python train.py --arch="swin" --model="image classifier" --dataset="microscope photos of single blood and bone marrow cells" --train_examples=194171 --image_size=32 --crop_scale_min=1 --horizontal_flip=true --translate=0.06 --targets=["smear"] --num_classes=2 --norm="layernorm" --norm_position="pre" --activation="geglu" --mlp_ratio=2.67 --head_dim=32 --fused_qkv=false --bias="all" --qk_norm=false --layer_scale_init=0.1 --parallel_block=false --inner_norm=false --kv_group_size=2 --patch_size=[2, 2] --depths=[3, 6, 6] --widths=[64, 128, 256] --label_smoothing=0.05 --loss="cross_entropy" --init="small_normal" --residual_init="scaled_by_depth" --optimizer="adamw" --lr=0.002 --beta1=0.9 --beta2=0.98 --eps=1e-08 --grad_clip=1.0 --steps=8700 --batch_size=256 --epochs=11.5 --lr_schedule="wsd" --decay_fraction=0.2 --final_lr_fraction=0.05 --warmup_steps=260 --weight_decay=0.08
Rows from block 2 of a small image classifier, named by matrix and row number. Rows with one number belong to one neuron. Each number is 50 + 12 x the weight over its row's rms, rounded and kept within 0 to 99. All counts start at 0. After the name is the row's rms in percent of the matrix's.
After each neuron's rows are labels from the 100 images, of 14848, where the neuron reaches its largest size: "top examples" is what is common among them. Only what is clearly more common there than usual is listed. The data: microscope photos of single blood and bone marrow cells. In brackets: how many of the 100, against the usual share in percent.
# gate: MLP gate (model.blocks.2.mlp.gate.weight, 160x64), inputs 0-63
# fc1: MLP up (model.blocks.2.mlp.fc1.weight, 160x64), inputs 0-63
# fc2: MLP down (model.blocks.2.mlp.fc2.weight, 64x160, transposed), outputs 0-63

gate.129 080:63 69 23 52 38 36 43 48 54 71 58 50 67 68 36 41 73 48 46 23 61 40 50 54 55 27 47 41 29 49 44 35 38 41 44 73 58 43 58 59 52 58 66 51 41 34 37 65 49 47 63 56 49 59 57 35 53 56 51 42 52 60 65 35
fc1.129 066:42 37 43 53 65 55 45 58 52 81 35 60 53 72 63 73 59 61 32 42 51 51 77 57 62 74 41 56 42 55 57 54 36 40 55 46 47 58 42 59 55 53 42 12 44 48 49 46 50 50 65 51 65 45 49 57 45 56 48 48 29 30 59 42
fc2.129 067:60 53 47 48 46 49 51 35 60 51 41 69 74 35 56 42 63 56 47 46 46 60 53 47 41 36 63 57 57 23 49 32 41 39 45 56 62 53 33 60 27 28 33 35 51 35 59 38 59 46 44 50 51 40 47 80 31 35 52 71 70 52 57 52
top examples: cell type: artefact (28 vs 9.8)

gate.15 092:64 49 39 37 33 66 46 37 41 44 59 71 45 46 54 37 62 55 58 58 58 56 48 64 47 60 25 37 44 55 64 72 54 61 32 35 44 45 68 70 63 40 57 34 46 38 71 37 38 45 63 33 29 52 44 71 60 49 52 53 61 57 66 47
fc1.15 088:70 60 33 54 73 56 33 50 25 38 56 46 54 43 37 41 45 64 27 67 33 58 63 45 61 56 43 42 37 58 57 57 39 62 28 54 51 35 61 63 67 60 52 48 43 37 54 62 39 55 61 41 46 70 42 48 61 56 40 48 43 69 74 39
fc2.15 104:48 50 65 31 65 72 32 49 41 52 44 66 41 63 71 61 47 54 61 46 49 44 31 74 50 48 28 54 52 55 80 62 45 60 46 38 51 50 30 60 42 41 45 67 48 40 74 46 54 36 53 57 60 56 64 50 40 63 41 72 51 62 62 50
top examples: smear: peripheral blood (43 vs 16.2); cell type: segmented neutrophil (43 vs 20)

gate.65 107:73 59 45 41 33 54 41 44 61 66 48 61 49 59 56 58 62 64 46 21 52 56 69 38 49 63 30 37 61 42 37 52 43 42 50 51 45 73 63 67 64 67 50 30 38 42 52 64 49 40 46 51 57 43 40 63 74 60 49 46 60 43 71 32
fc1.65 097:38 44 53 49 75 56 54 63 60 63 36 53 24 35 47 61 38 39 81 37 48 64 57 43 41 54 50 64 59 54 31 33 65 42 56 49 35 57 40 50 45 40 46 69 51 56 54 41 68 43 36 67 48 39 62 49 50 35 63 51 49 36 30 71
fc2.65 082:49 34 49 48 33 40 49 38 79 69 64 33 46 43 37 70 36 54 71 74 69 56 56 50 55 37 46 67 48 62 40 35 48 67 73 46 34 70 46 45 48 46 49 45 55 66 39 52 57 57 32 57 49 36 67 53 49 49 57 48 46 62 36 53
top examples: cell type: artefact (27 vs 9.8)

gate.48 073:40 38 32 39 72 53 33 44 31 46 31 52 53 52 54 53 63 25 54 41 68 47 72 60 66 63 63 46 50 29 46 40 71 45 56 49 42 44 47 36 43 73 62 67 41 23 51 49 64 48 46 51 44 50 47 47 73 47 40 57 42 59 66 56
fc1.48 070:45 41 70 53 25 52 50 51 64 92 53 34 51 52 43 57 70 61 58 41 43 40 48 38 38 57 49 36 50 42 31 51 45 39 49 57 68 62 58 24 43 53 50 36 57 39 44 51 68 67 61 48 71 45 47 46 68 59 37 45 35 52 45 47
fc2.48 084:60 35 50 61 53 62 62 44 48 49 35 42 33 63 24 67 57 38 57 60 64 53 47 32 57 36 44 56 53 56 27 46 47 30 69 41 59 54 58 66 40 39 42 53 44 47 65 49 39 74 66 42 71 64 40 64 56 64 53 61 29 65 57 39
top examples: cell type: artefact (56 vs 9.8)

gate.131 089:36 41 51 73 45 41 42 61 29 67 73 53 66 51 43 45 69 35 74 51 74 48 49 39 53 24 41 45 33 47 51 32 40 51 47 63 58 49 47 38 59 42 55 40 58 36 43 74 46 39 57 47 52 50 57 42 70 60 58 44 47 51 63 74
fc1.131 085:45 44 60 30 68 54 48 47 57 35 32 58 42 43 55 53 48 43 48 50 55 62 54 62 59 84 60 60 72 34 49 40 72 49 47 53 44 59 40 46 41 67 47 48 47 40 66 40 71 32 26 55 46 30 62 28 45 34 50 54 68 57 60 42
fc2.131 090:40 60 59 62 46 52 61 46 50 50 40 54 59 68 68 43 66 53 47 58 49 29 39 69 42 61 38 39 54 60 53 60 50 46 48 36 48 27 44 56 56 70 56 58 48 37 52 36 54 80 74 65 39 74 55 56 36 75 46 45 49 71 36 59
top examples: cell type: artefact (34 vs 9.8)

gate.74 110:28 51 46 51 49 71 66 45 53 44 47 44 33 47 74 47 24 45 49 50 33 51 45 71 61 59 37 63 41 52 47 59 66 49 47 43 41 58 36 33 27 40 33 56 48 54 52 27 61 60 59 56 61 37 51 66 26 32 68 55 40 36 51 40
fc1.74 082:51 40 34 49 55 40 40 63 44 61 47 76 59 52 43 31 72 38 67 34 71 32 45 41 47 29 63 40 38 60 35 35 42 44 40 54 56 56 58 60 49 57 66 40 58 32 40 72 66 58 62 70 40 59 59 44 64 52 35 44 61 50 43 55
fc2.74 104:40 57 67 25 60 46 36 63 36 56 33 53 40 49 38 38 53 41 47 52 53 43 25 57 79 59 27 41 61 52 51 41 41 71 48 36 62 38 42 65 57 52 57 71 52 41 50 36 47 40 50 63 42 58 56 37 42 82 52 57 47 55 33 48
top examples: smear: peripheral blood (95 vs 16.2)

gate.128 096:44 65 66 31 50 48 50 58 44 45 53 51 27 56 61 37 33 52 49 36 37 35 60 59 31 66 36 71 33 62 45 62 52 49 36 41 46 36 58 58 54 23 42 55 68 49 51 44 72 68 59 66 50 59 56 73 44 34 53 39 35 42 46 54
fc1.128 120:69 66 42 34 36 37 56 59 64 62 48 44 38 34 61 57 30 47 51 47 31 66 59 50 26 63 37 50 44 50 55 80 53 56 41 38 48 35 71 65 65 44 59 53 56 54 33 30 53 70 72 51 50 58 39 63 50 44 45 39 40 45 50 36
fc2.128 084:38 56 71 50 39 57 23 33 60 67 55 43 33 64 33 51 42 43 60 69 60 57 35 57 45 56 26 56 42 48 39 35 67 44 58 36 60 45 45 54 48 45 48 44 73 39 59 44 60 44 47 64 66 28 60 69 47 56 66 57 45 42 72 50
top examples: smear: peripheral blood (79 vs 16.2); cell type: segmented neutrophil (41 vs 20)

gate.10 091:71 58 40 33 23 63 36 40 48 53 60 61 64 61 50 46 60 58 39 42 60 52 66 46 49 42 38 35 43 56 58 58 26 41 34 35 47 48 47 68 56 56 56 24 44 29 63 66 46 49 66 42 51 48 36 62 66 55 52 52 55 58 78 38
fc1.10 104:21 43 55 54 79 50 54 68 50 51 50 43 36 49 58 57 17 43 61 53 44 42 53 68 51 66 51 63 45 51 37 58 57 50 63 58 48 45 32 40 32 29 39 63 57 50 54 27 64 68 42 61 61 57 52 55 27 38 45 60 47 43 41 57
fc2.10 098:51 50 45 47 39 33 61 40 71 60 62 50 53 25 58 59 63 49 57 72 48 66 55 75 45 28 47 71 46 50 58 15 35 49 61 43 40 61 44 52 50 29 48 41 56 71 40 37 55 57 38 49 48 63 44 64 44 45 61 48 41 50 35 42
top examples: cell type: artefact (32 vs 9.8)

gate.103 110:38 54 43 31 53 50 26 46 28 52 53 56 42 32 54 25 59 47 65 44 43 56 40 47 61 34 40 65 33 74 44 42 28 50 36 38 37 29 45 55 57 41 57 64 47 42 50 51 61 29 62 61 45 70 51 47 56 40 69 47 46 42 65 64
fc1.103 077:25 46 55 55 65 67 56 67 39 47 52 41 51 67 74 62 19 33 34 46 50 42 63 63 69 42 41 40 33 51 42 55 55 47 52 40 56 43 30 41 30 44 35 29 57 61 63 46 59 35 55 61 53 39 52 40 41 61 46 60 35 48 41 55
fc2.103 084:65 50 50 64 46 56 47 74 36 47 62 58 49 56 51 46 39 57 60 57 38 72 60 26 71 52 48 54 45 56 46 49 39 32 41 62 67 43 61 56 65 39 68 36 51 49 49 64 33 59 42 23 34 40 21 54 71 46 57 33 47 53 55 45
top examples: smear: peripheral blood (91 vs 16.2)

gate.94 129:27 37 81 49 62 55 49 51 43 51 48 32 45 51 58 57 37 36 51 35 47 44 33 58 43 31 58 67 44 49 49 29 50 41 56 56 45 43 33 34 33 44 37 70 56 55 48 55 68 47 48 59 48 49 73 45 49 41 67 47 50 41 39 85
fc1.94 144:66 56 32 34 54 45 40 57 35 59 41 51 50 34 32 47 69 73 44 66 49 64 59 22 45 42 32 47 44 60 68 43 54 65 41 43 42 39 56 49 64 55 64 40 56 42 49 58 35 43 56 32 52 58 46 37 77 59 59 31 49 53 65 31
fc2.94 157:58 66 57 57 83 66 29 65 27 30 56 61 43 46 42 33 57 55 49 42 30 47 55 38 65 53 45 51 63 54 43 55 47 48 29 60 59 30 47 47 58 61 57 46 41 37 67 57 52 51 74 43 55 40 34 30 67 58 47 59 65 49 57 46
top examples: smear: peripheral blood (97 vs 16.2)

gate.42 096:51 53 12 54 67 51 55 51 54 56 58 45 46 39 62 51 31 56 36 56 40 55 62 61 44 43 65 48 62 47 60 38 49 65 67 25 53 65 52 50 46 47 43 31 60 73 45 19 32 44 48 29 50 42 64 53 30 49 50 47 46 38 60 41
fc1.42 115:47 45 31 49 64 41 63 55 60 51 53 40 44 39 54 56 32 39 48 62 45 55 58 64 47 44 64 63 63 46 59 34 57 63 66 27 46 67 43 33 45 30 37 45 65 72 35 28 36 51 40 42 60 37 49 49 29 41 70 38 34 28 45 59
fc2.42 093:54 39 34 35 31 34 49 42 71 71 52 26 50 45 58 55 30 47 54 45 55 40 56 68 48 52 66 53 39 49 53 46 41 56 60 48 56 52 65 33 72 41 57 47 62 62 20 52 29 44 56 44 38 51 51 66 36 50 51 19 42 56 62 44
top examples: smear: peripheral blood (73 vs 16.2); cell type: segmented neutrophil (42 vs 20)

gate.108 094:33 52 68 54 70 47 55 47 58 43 46 29 44 56 57 57 38 26 60 60 46 28 51 66 50 39 65 65 48 53 46 39 56 40 62 38 56 36 41 31 37 40 40 61 51 54 44 35 70 56 43 61 60 46 37 49 49 35 54 62 27 29 43 80
fc1.108 112:19 27 66 69 44 62 56 45 42 43 58 54 60 72 62 49 38 33 48 47 55 32 51 74 62 39 46 51 37 48 35 42 52 37 50 56 60 54 32 49 25 41 37 48 35 60 58 54 67 57 50 58 60 44 49 54 32 49 53 64 48 44 42 75
fc2.108 102:50 25 36 18 25 30 63 43 54 68 45 43 53 41 61 64 42 43 62 61 68 50 59 58 57 36 46 54 58 48 69 41 54 62 67 55 36 67 51 52 50 48 58 63 56 55 30 57 55 26 50 51 44 56 63 67 30 42 51 39 54 58 34 51
top examples: smear: peripheral blood (96 vs 16.2)

gate.40 090:62 78 16 49 47 53 42 35 56 47 61 52 44 33 49 49 44 65 42 55 49 64 48 54 39 54 48 42 39 50 65 61 46 48 37 35 39 31 64 65 71 63 50 39 38 57 62 38 34 68 71 34 56 69 50 47 56 60 57 52 36 50 55 29
fc1.40 108:51 66 49 34 30 43 66 57 73 53 57 34 49 38 49 62 29 59 67 56 35 60 33 42 36 56 46 59 46 40 50 45 52 55 71 46 43 37 42 41 50 47 51 67 58 67 34 44 55 60 45 52 79 61 37 45 42 51 63 41 23 37 27 57
fc2.40 110:57 31 35 53 57 41 65 37 58 44 46 40 64 50 65 64 48 46 46 68 54 50 69 44 48 52 69 43 61 63 40 37 57 45 61 53 48 64 60 38 69 79 68 37 47 60 36 64 43 29 39 33 39 55 33 48 50 34 56 27 63 32 43 56
top examples: cell type: artefact (30 vs 9.8)

gate.67 102:45 55 45 57 58 67 61 46 48 52 61 57 27 40 72 45 21 47 51 61 30 66 55 70 52 52 38 49 43 57 51 67 68 49 39 45 46 41 35 59 42 57 50 61 53 53 58 24 44 62 58 43 67 67 42 64 18 43 58 53 35 39 36 48
fc1.67 109:56 64 40 54 38 37 44 56 48 56 37 57 45 64 21 40 70 54 51 39 56 41 38 24 47 52 64 53 40 59 44 59 36 45 44 56 56 39 58 45 67 56 72 68 44 35 31 78 55 54 54 57 45 62 54 63 77 51 37 43 68 56 48 37
fc2.67 098:66 42 62 46 35 52 23 63 42 46 29 73 38 55 65 35 73 32 25 51 49 54 43 55 65 71 39 65 40 69 42 35 65 55 38 43 54 40 35 54 50 44 64 43 54 41 52 56 49 27 47 55 38 46 63 47 59 63 60 57 42 48 44 52
top examples: smear: peripheral blood (99 vs 16.2); cell type: lymphocyte (34 vs 15.2)

gate.120 112:57 29 57 47 44 50 38 47 66 71 64 59 70 63 72 55 59 55 52 44 51 35 57 70 48 62 63 46 57 32 41 38 39 36 64 51 62 80 47 57 47 65 32 49 42 39 56 50 62 29 32 54 33 32 62 48 54 57 39 45 61 62 50 37
fc1.120 108:55 58 47 51 47 36 32 57 43 62 33 63 33 38 49 41 61 43 77 40 63 59 50 29 41 54 58 50 44 33 35 63 60 37 45 67 44 55 47 55 58 58 71 76 49 25 41 61 56 48 52 66 40 56 71 65 71 37 49 54 67 55 51 55
fc2.120 104:38 34 42 63 32 45 52 46 61 77 65 28 66 33 51 62 42 69 63 52 62 46 57 59 43 45 63 50 34 23 32 37 50 33 58 52 68 82 49 51 53 53 42 52 45 64 46 64 43 48 52 25 59 40 46 54 37 48 50 46 51 49 59 46
top examples: cell type: artefact (26 vs 9.8)

gate.11 088:45 41 41 59 66 56 37 46 59 46 47 60 32 30 68 46 41 39 46 33 62 56 55 51 59 43 44 47 44 40 47 47 62 38 47 65 21 38 54 58 28 56 56 70 53 32 64 34 50 50 38 60 33 54 78 46 39 27 47 49 67 63 68 48
fc1.11 079:46 47 59 49 53 48 41 45 31 47 58 52 48 53 30 43 43 63 59 57 56 43 26 49 54 25 37 72 27 56 63 44 56 45 27 67 42 51 47 49 61 47 74 44 52 53 40 61 26 38 59 41 42 48 27 28 60 51 63 47 66 47 36 67
fc2.11 089:74 32 48 45 34 35 53 45 29 56 58 70 40 54 56 52 47 52 45 62 61 35 53 44 47 68 52 21 59 64 68 58 40 66 48 49 45 48 48 69 37 76 51 48 55 48 38 64 75 51 40 63 48 51 47 43 71 66 36 49 40 66 46 54
top examples: smear: peripheral blood (100 vs 16.2)

gate.133 114:23 54 65 53 64 64 61 56 58 41 40 24 54 58 59 62 32 37 59 32 43 42 47 60 36 44 61 54 48 55 43 26 41 37 74 50 55 47 32 28 38 40 29 51 53 58 43 45 71 54 52 61 60 51 64 40 46 46 63 49 39 37 40 65
fc1.133 126:65 52 33 45 37 37 42 49 51 59 55 61 48 32 61 51 62 74 49 61 55 67 59 34 34 57 50 42 64 40 64 66 50 60 35 53 45 56 59 63 61 51 64 45 73 46 41 46 38 44 50 39 38 57 52 48 63 56 42 36 72 72 62 14
fc2.133 123:42 71 65 68 69 65 36 64 40 30 55 58 50 40 32 31 53 55 46 44 32 48 44 22 54 47 43 51 42 60 48 58 54 54 40 55 63 29 38 37 40 48 41 42 29 32 63 40 59 75 51 60 59 47 47 31 63 56 41 62 48 51 61 44
top examples: smear: peripheral blood (86 vs 16.2); cell type: segmented neutrophil (46 vs 20)