A small image classifier, trained from scratch.
Training: adamw at rate 0.002, 8700 steps, held-out accuracy 100%.
Rows from block 6, named by matrix and row number. Rows with one number belong to one neuron. Each number is 500 + 40 x the weight over its row's rms, rounded and kept within 0 to 999. All counts start at 0. Numbers have three digits each. After the name is the row's rms in percent of the matrix's.
# gate: MLP gate (model.blocks.6.mlp.gate.weight, 336x128), inputs 0-127
# fc1: MLP up (model.blocks.6.mlp.fc1.weight, 336x128), inputs 0-127
# fc2: MLP down (model.blocks.6.mlp.fc2.weight, 128x336, transposed), outputs 0-127
gate.156 114:435516464500400484570523507517557514480520436517512498501594505492504462515514485486460441499507540507494426497462467432594583514572530478484451469517505507491448539490466547485440486447501550499512528453512500523440507551532530540416470508444562572514435460474481432490516513540540545602501429479508488592498392548492493516507514517479480515488493495517506505550494452510455492523496
fc1.156 097:485541497562443511481551474505490523514484417479470468413528564523503449479471508523560480539489477487552537507528520504478515516436486496432529523503439524531429489464434567530455506472539504535473519532559450509494502550466529536466422500435462582485603445550441508527510476510563493500533496469501448522474502519497512531533450535495446548503576489543555441566512539434438446520424
fc2.156 094:511389638523505519508430591543460426505465496528506561483520526517467497467518487535395541494514509443563493482424469536556449443471523540542565512489488504541506518458468551525453511567557458496459516522512446514495458525525530569495529500486510479534464519486476488505556534476496530517503417460480522512495489471458495519506529460519518582472513470541499499496477429438561434453493
gate.157 063:455504535500487540496395563444471465522563496467563473516507527463476483523481483454467482499498501467459472409511379539517543494492531518567524487441529525514503480511519535422485486516452547546554377458479511544468521447515543492499484506556491505488446537485516510513512534490459563551451434492462532532457468498427537507548592393503517500529489556545491512567541528520489493486512
fc1.157 086:580542540510527466432435516475463502482524554586510546520469552451467540516577444461513524563513473470462482450607545458520492450494520484571507456590530485495499530529440489486559496537441442517512452475470454445554442457467450486516532538578559525502486514531599499550504416487526490454478510503464486497565526489533521471485489469485509515482493466544466552523495458464489559477469
fc2.157 106:546470570494491468553467477516491488498544566466514520519479534450457571486519423488469443537483582509498541510500562521579541554436536480438536455480484432506505502492479587507479520475541471486465471456508487554485430482437495519504568504507495495456519454519472529514523503435453549456532521450447475473454504545447468564442550464416477507523570476474549454483575415484543524446517
gate.158 105:401527507513456504536506450524538479526515392474459452458544476482482454527472463515486472477524497518526413501495456461563542526574513457458438497468521460520472539481490527456417507474463552551508459468548567522423534504466566545439416486452538523514437488539476478507519559499509527557483432489525538562426456511527546520509527487494473494489490526511476501553488465525397425527494
fc1.158 073:467532453497512455476467523462518520435525503496502439453494580451517465497484552518462481530516494473556454579437486503466505529415497535504449497498513557509474476557530521530511453529504520535497400485530445532518511539470514522505501490516494543457528566502395476530486527410525582441496542450507649519473484476489565518532473422525536433570455509534463531517523489522462485524496
fc2.158 088:504460537493477456467499531524494587538476466562462557449524468540478556467464457530449426520442481480531456510570481507476503547541530508506517482545500535596466578457482544453456537527545495518491558432543545482529514445490452538453507518517529451513539515457476567459550517430438492414527522529525482501522397439531484556514525474523560521451487446512411488532490515500475496553472
gate.159 117:414499475493433506540516462523508504480501440434517412517562494457495434505460483497519456502479508503483467473433474462559587531536481495496505527524517526512447495456436551459409568450505567542499526466524517576425515516476570514447438524452530553469446455526462512504510572485509484563488447535501465572479428530506497535530540455517469501508534544552530495515562502500416475540466
fc1.159 087:459573509528470499490502427490518523550518447511520470440541489472532542509475522513477432479542436466524526543511475549471446505416479546513541601462494461540508497511512511497404519504540570519479438519506552527460507517471566522441480502536470570512507533545427476510516519489531488469499558559423579516497512535478564504528478443508442560534538488476531444536485451440447410482431
fc2.159 095:460454467509479538513460558497469480526490458499518477487524589516513500383435481484573565435463481465518514446476463500458541470496480542456515540548536532603476581533479493485513519540576516453445518458509512416471499472480467541483489541549494530469560535519464460472528480477520515456561439554515521529455482449479410557490529477509485547487404500543481534560462452473448472500498
gate.160 100:464544455535460469548462449537577473517489485539493465508542463522495460517518481522474473496500492521530402482489462507545534503575553465379477465482520492443466463503554511495473481442445521544502498500534546523429454539523494580448503485469492472521413491469473474484519574482487528548512403468541593565416402534552533487508555538481498475491458520556447492515484473538479501509513
fc1.160 095:485537487491467510478623562514455540483443477450499527542456459547538508542486509569467458524513534574441462504459554490483522492490507442503440478543418495520516526502477487564515466462580461468426538511549519470470497415515478493532487457540496452506540485491544474480570541537573541543468449448554476513542581543526457482400447506516518495457536520552471507517523471471485557457478
fc2.160 090:549478480520504554492498496490434498543525528495468506472487464534491562481500545525427514527558518504512522481463518492456506541530470531563502498499491470457566532422464526490449514462523484517478564434466536523530604473545522507453548552489507482535448461547531417565510556512508451549555429448503536486546474444485438584510583508433574476534524519489479543466517470482535499384447
gate.161 098:463557453533437450596433499468500512472529469539511495572579483485515435528537515488482474520502535496527468452552445421587576482531504492529455468493559492476414497524458584482448491538476519478535468450491528516432504449538508483423517533535544482520421441475520432488513515560550539569486431469483491581532500562508499487519505483481457505488458496536482533501490463557529516520543
fc1.161 105:465469548508492550403563498501522464555480453496475483452509492444469480516479521510496466455505470503476469501411501570432489558533523505408534482496450516544491511480547466495452489468457515565496555545526532479444463492464535537471431415452486507530570537552476550532551509463498479477499557475530512489441428468573509548514512499484529501514559497473485414563521539430402434507484
fc2.161 109:512498625499575478487501499518460490455450462487479511474502493581495503542494520558460408516520531443519496505529463459518521486451481485470579494512547509511527454471552534468491541588558488543478497442552436532544464524546475556477496453467502560515562507462514542534523485476491568505598472510479491493483570565430511562543465528492485535504428405453448484503550497471460488467526
gate.162 097:458505450460425490555459457561509472464499453489501458527570496507506442557475511537500431487497546518518445461457472413574598468579502486489454488539508507487433539483484561500461530454490510483507473420529531562432481504529494522438438517482542527519484412485515490459562534527543515584515384487510526573465470555528478518497530453477456496501492531541512518476484511533471532554510
fc1.162 088:478536543488543555438498472553498497522477515534530536497504510469431525424546487528502465465488447482489458496607463554462420485459479539489525511452553473469555456538533457527514466477487476539552477521596559480494534438442483449481507434564479469506441460556514563504430557472510510418496558483463532469483566411503526427538520503516557498521518523562499482545520452486479474459464
fc2.162 086:468435529479465450523496494536466494546544473483509551526491466436457498514510482475490511541586490492420547447503475514507504534433528488509439536547551489539523536449511518485455468492564453496499369463482437492458425508467550567561486515439533530528483545490517563429539479507485532419548472521454553433537512543499498489501536549425449516501544521541515467453523523546540590514486
gate.163 084:447610465462477569514435464545527444486479479503508461510511427470501472560493500547462475460550525516506463474542446529497524512529532471491450514450539468491502502532507515555462468444419511489542437492511620529454421454533512529484498428518460448530505480449462485462558548494518553521502449491494580511487492492521538489528555439467452510498488589594479522465491455549467499439525
fc1.163 099:530452462522549506512550529591534496479489538543436513487490532543541517496492558528541493535489501496528532577436540450483505466446434468454562463474452525486513567508522515534538545490481447456453506518553454467571414550537424559544505480412519405504499527503501486458504505535487472420563578502548526426475504535551461464500441541520508460446518439521526536495496510496538462488535
fc2.163 095:547493537523489556463590478567487482516510496465462532526424492466543560520532463444465453538564517518436495502593546507531495547435481488429548478485461427521541456475509580601420540539492408462538485541491481552532475479496523547488545557461481527579517459492514551535433547494433538513547489493521521501519513470517524521504461544479543487522479532461505466468527464561502487492447
gate.164 109:434472490522487514497478470484496464532533420443553449483534535434446456513450495465536487513471496459478497449506424467529549542498478557525488527468536557522480431442462543455456555511520555531542478484477502565439516474459573470459442464497539482472455486516446525542499545479487473504455451527448456537517453497481545538543570481531479533571544509500591466546563536474386460520456
fc1.164 113:464458487430497530526495567569572510490458480547449504531548398567550514521515501484426466464511524559508455482422529473515536454574516454466463505502454482452524526524567510509487445472470481496503478431511513461443475532513486530493529528450533566490489525437489499467547554485455547551534433472525566511491444522518475485510516461473512476475438550498434503410435446538525524442575
fc2.164 100:483535497507544513502458480497538521521521515522427528516564507471560531477452475462547488500518487474493474535471506509463510467510518563563526538464505528399509485507491498430491491500473546549478490526433546407557464501598475423566516477497516520482465516469471434572537448544570494452479469536462556518556452463470533447503503561516544423436576528543586575476468532508485462495535
gate.165 119:442473467507417519545468499507506489523550435492506455498589477482491428556483477508496452500487528500492434458451423448598588508565509476487478502495530513508447500446495556452446517487476535518518430404514534548422516458503542530433463505500563544524389479490511486506520560519498502584473440496480520582481463528469517520494582467482491490499492552535521496506522474520445493525515
fc1.165 095:501498414507444460541556485614547506474481493492468517577498522540544470504521555571542453547422591542540533515497520460441543501524459490457482501543449541518435534462499529529518487467524503414477573443563457457489437499573475493464476532433508499481496406493523459455485466555575490548538479514511500530513457594499474520461472523485492506470505501568506517511502512536497524535539
fc2.165 110:507393491515513468549535535497501493525487540471563519527480433425485457545524512480425475521517487479448501525606531517499465548537505470496445509510462498585501455486549506579534512516462464458566479446552484566494479478509560565461523517511454446557457521496523515484488455460457485506562513422563473448516591526456531576535531513497493562550427537469429532478496476507517507496457
gate.166 064:478547512497504452514505432524493542531514468462546436476553562495469460457506528477498473510433488458524464444506441492579468472568515492474543488391558529467469452440506551488505551475450522501534464428514454577463493451486524526428488575510518586502387503502518516508432539480423435526454449503510520523510482486498506509562546526553481472528482505542537513523586479531491487557522
fc1.166 103:473449489497482433518498557575534473504477525529531537582504408483475533473496460468483490432548515481441498513565471452545528520576506503469476485559589446495508543564518483473505447467551474498570550459438545515453512492532485428465553515490549482532436505452527445505448479543413531542481482497453549539478433514423481420465564508471486531510464501489465511449470476512528517437494
fc2.166 092:446483442531541521563516505445550475453492493544541447604533556506570492486446538481535461508480412492512543496502542484506453525527555496375468490522412528509459515489505510499509565483505544498483483532488512462495406503486471481505445481497430473433510491493532516472546494502455566506534526527475512506479529586457496467442524557529536476557508511443548587542504433483426488511556
gate.167 093:445482454519440494567482470496467513504527394472563443508575513452474442519487491504496438514483524516502477469466462449549536502533475496495490489432524513491428447443471550488430552542481534570530495455487504557409537475478590520444469517514550545507437443505477474480492517487544527538458428542495493579513459547502526536574596450535480484509484513494533486518513500524438475567539
fc1.167 082:539492501530478510537400463499442513476466530492574465437537506462520475484461500462514513490459506455516539486486432422460523469448411532555597526468545531499466484481509527434468535475483546468552410444476437508502511513511481500496511570596522500493445478488553542476491502461492472493482538574501587487525570521435522486546521452580462534547504498457547539440559512540505496526519
fc2.167 083:468522537480516483553461477533475479459536455513542541498586486507487511432511548536572579464507501507528436500481442432438521437454490567482478538509467492469477513524491463504513397540565584458466515480451508468502587500519491548530476561422572556503486507485430410529504467483555420460480415526541496549565483512492442486515489494492483451435486491478506534490530476513476531498515
gate.168 078:408549479467459519524489463521591474533433450533460495446522451501480514558478518568460463474530507495576415583444446493554529492498536472439458505457475484469491541490519489532482508457470529520477522487554562506431466614508501538468492446432488505508519494508465475456549516513475554545538420428531555518435424524551502490509546548476456465510473529554518475518484460498465471492473
fc1.168 081:527532514533494475542420484474444605515557474529519506472429604460493547504438502434536524565462496511470518476562498468535489499514500521540528496556555530515514530513455503528540525571472459434468452481486437503591489460545472494568490550514534519493573482454496524463532446574586513468511508538494438424495580533488493532507400484479486498485518529455508497477476485473552504508444
fc2.168 085:451394467470534474514522485500513476541499491470418509519447499496489535488480486547461511542479566573551520542464548577561535586501562556508455567540464489550502551492472501532431509501430488447434482543551460471487539591453571533519534530512503494454480530527519450534598516482521428486488465449475496556546521513414456535466512456529462520499462511539501482485446508487491531464504
gate.169 123:460498486507434468526451482482497503488591438506479436507581501457483410531497442460482439504471516487505425448477449468576543507565524515489478509521534539505429522474459587471418488523466549529514488411492505545441517528503531520415445549488571552508400459499525453507514537519531529578444460483500532586504434549505497508510523493493474515489482531526494511532497495505461512559513
fc1.169 103:499492540521521536471488521477460494509487443496508487469526455408471523457489461475466564486562419467494499461490479514487458544480447528513541527412527465538536432507521445476492469488491523568532482506512537525503538437429477515498527468550504620517538510566461595567462516431420484459487507500499561457525455433491567474552524441532533476556499492574493457460522482457471473444452
fc2.169 112:487569553512480504438457464493423513494474445530527476521538525553565506522448477491566498454493421405463513477471412544522519470507543499499538533534579549497480515529493470487501498544561530524418514499477544423509573490486449487502496496519570560492497533443517455467597492544491518508498479551499488500456515376539432457433508525518489467484537575487492552524485500498461509531554
gate.170 103:431549466493433491549468413531508489505520463482527430581590492506488417500471498468501436484489524470495465498457477426603545523543500507486496498475511526494445488469445544474434526482502539548518447447467528567436514479488551499453451521518545488537477460514447503503520566480521537562485446512455478598440482551484556535561589456490431521534484518485518483518507513507457488549499
fc1.170 076:491468540493481521478408493436441525494510574451507467534508507429475472487491496457540555480445524442461548466538499525504497566479466579562537555468513493512538470508554505433506619513473487502510453522467477528508476502475479481523480535539532520467420549501498535523474481529449423541522464521473484487531554436401462486510605482534483455455541505420572450494578505529511506509504
fc2.170 079:462501533401485506534425462502556406508567495494519469458548527483531470515459570530601532528508532462539429563500554529493573481427457503520484499500528526499481519503524497496512457513581481559523509439452546479445574456516452516547478523558500549469524526491492432486548453515520455475554457506511517490463511521505457494479526429567411506411495545516557523509503524495464538546507
gate.171 096:448617436482474486543437411497534511460507487463526438529548515488499459504468552527540443510454535531549512512580442525536562506457505473532464529447530534474432465481443559519465551539466533527503476522513523547443435459527523518444445474540502461493501469479464450484512515508537487522519448543484572561550491568524518559528512477495441491504481497605483496560517518552454479572515
fc1.171 105:472428588537429458485541584485457510565563454498516473486497465526489502516523419433500461515534520506399496484482510449505503526578519539503520491578457501561522522485476480448489491456533527489496511466416476511513556552462529471502502567508571542480510438524580512546537459517504519547448501475464370496495475492489521498461555508525538545500543480437564468500478523427495492463486
fc2.171 107:448476494523533486558502532507499541547483416599470470488527508479527512404382506567520521510447482504528507506507469487509504477494532555481491497465465587443473525513449476466477518577584527510424503509456536435430497501482436488493432531539515477501526534510513456504465467513516519510501440581469497506486493571461455515481503487527435430480474460539539497535506453434413479503585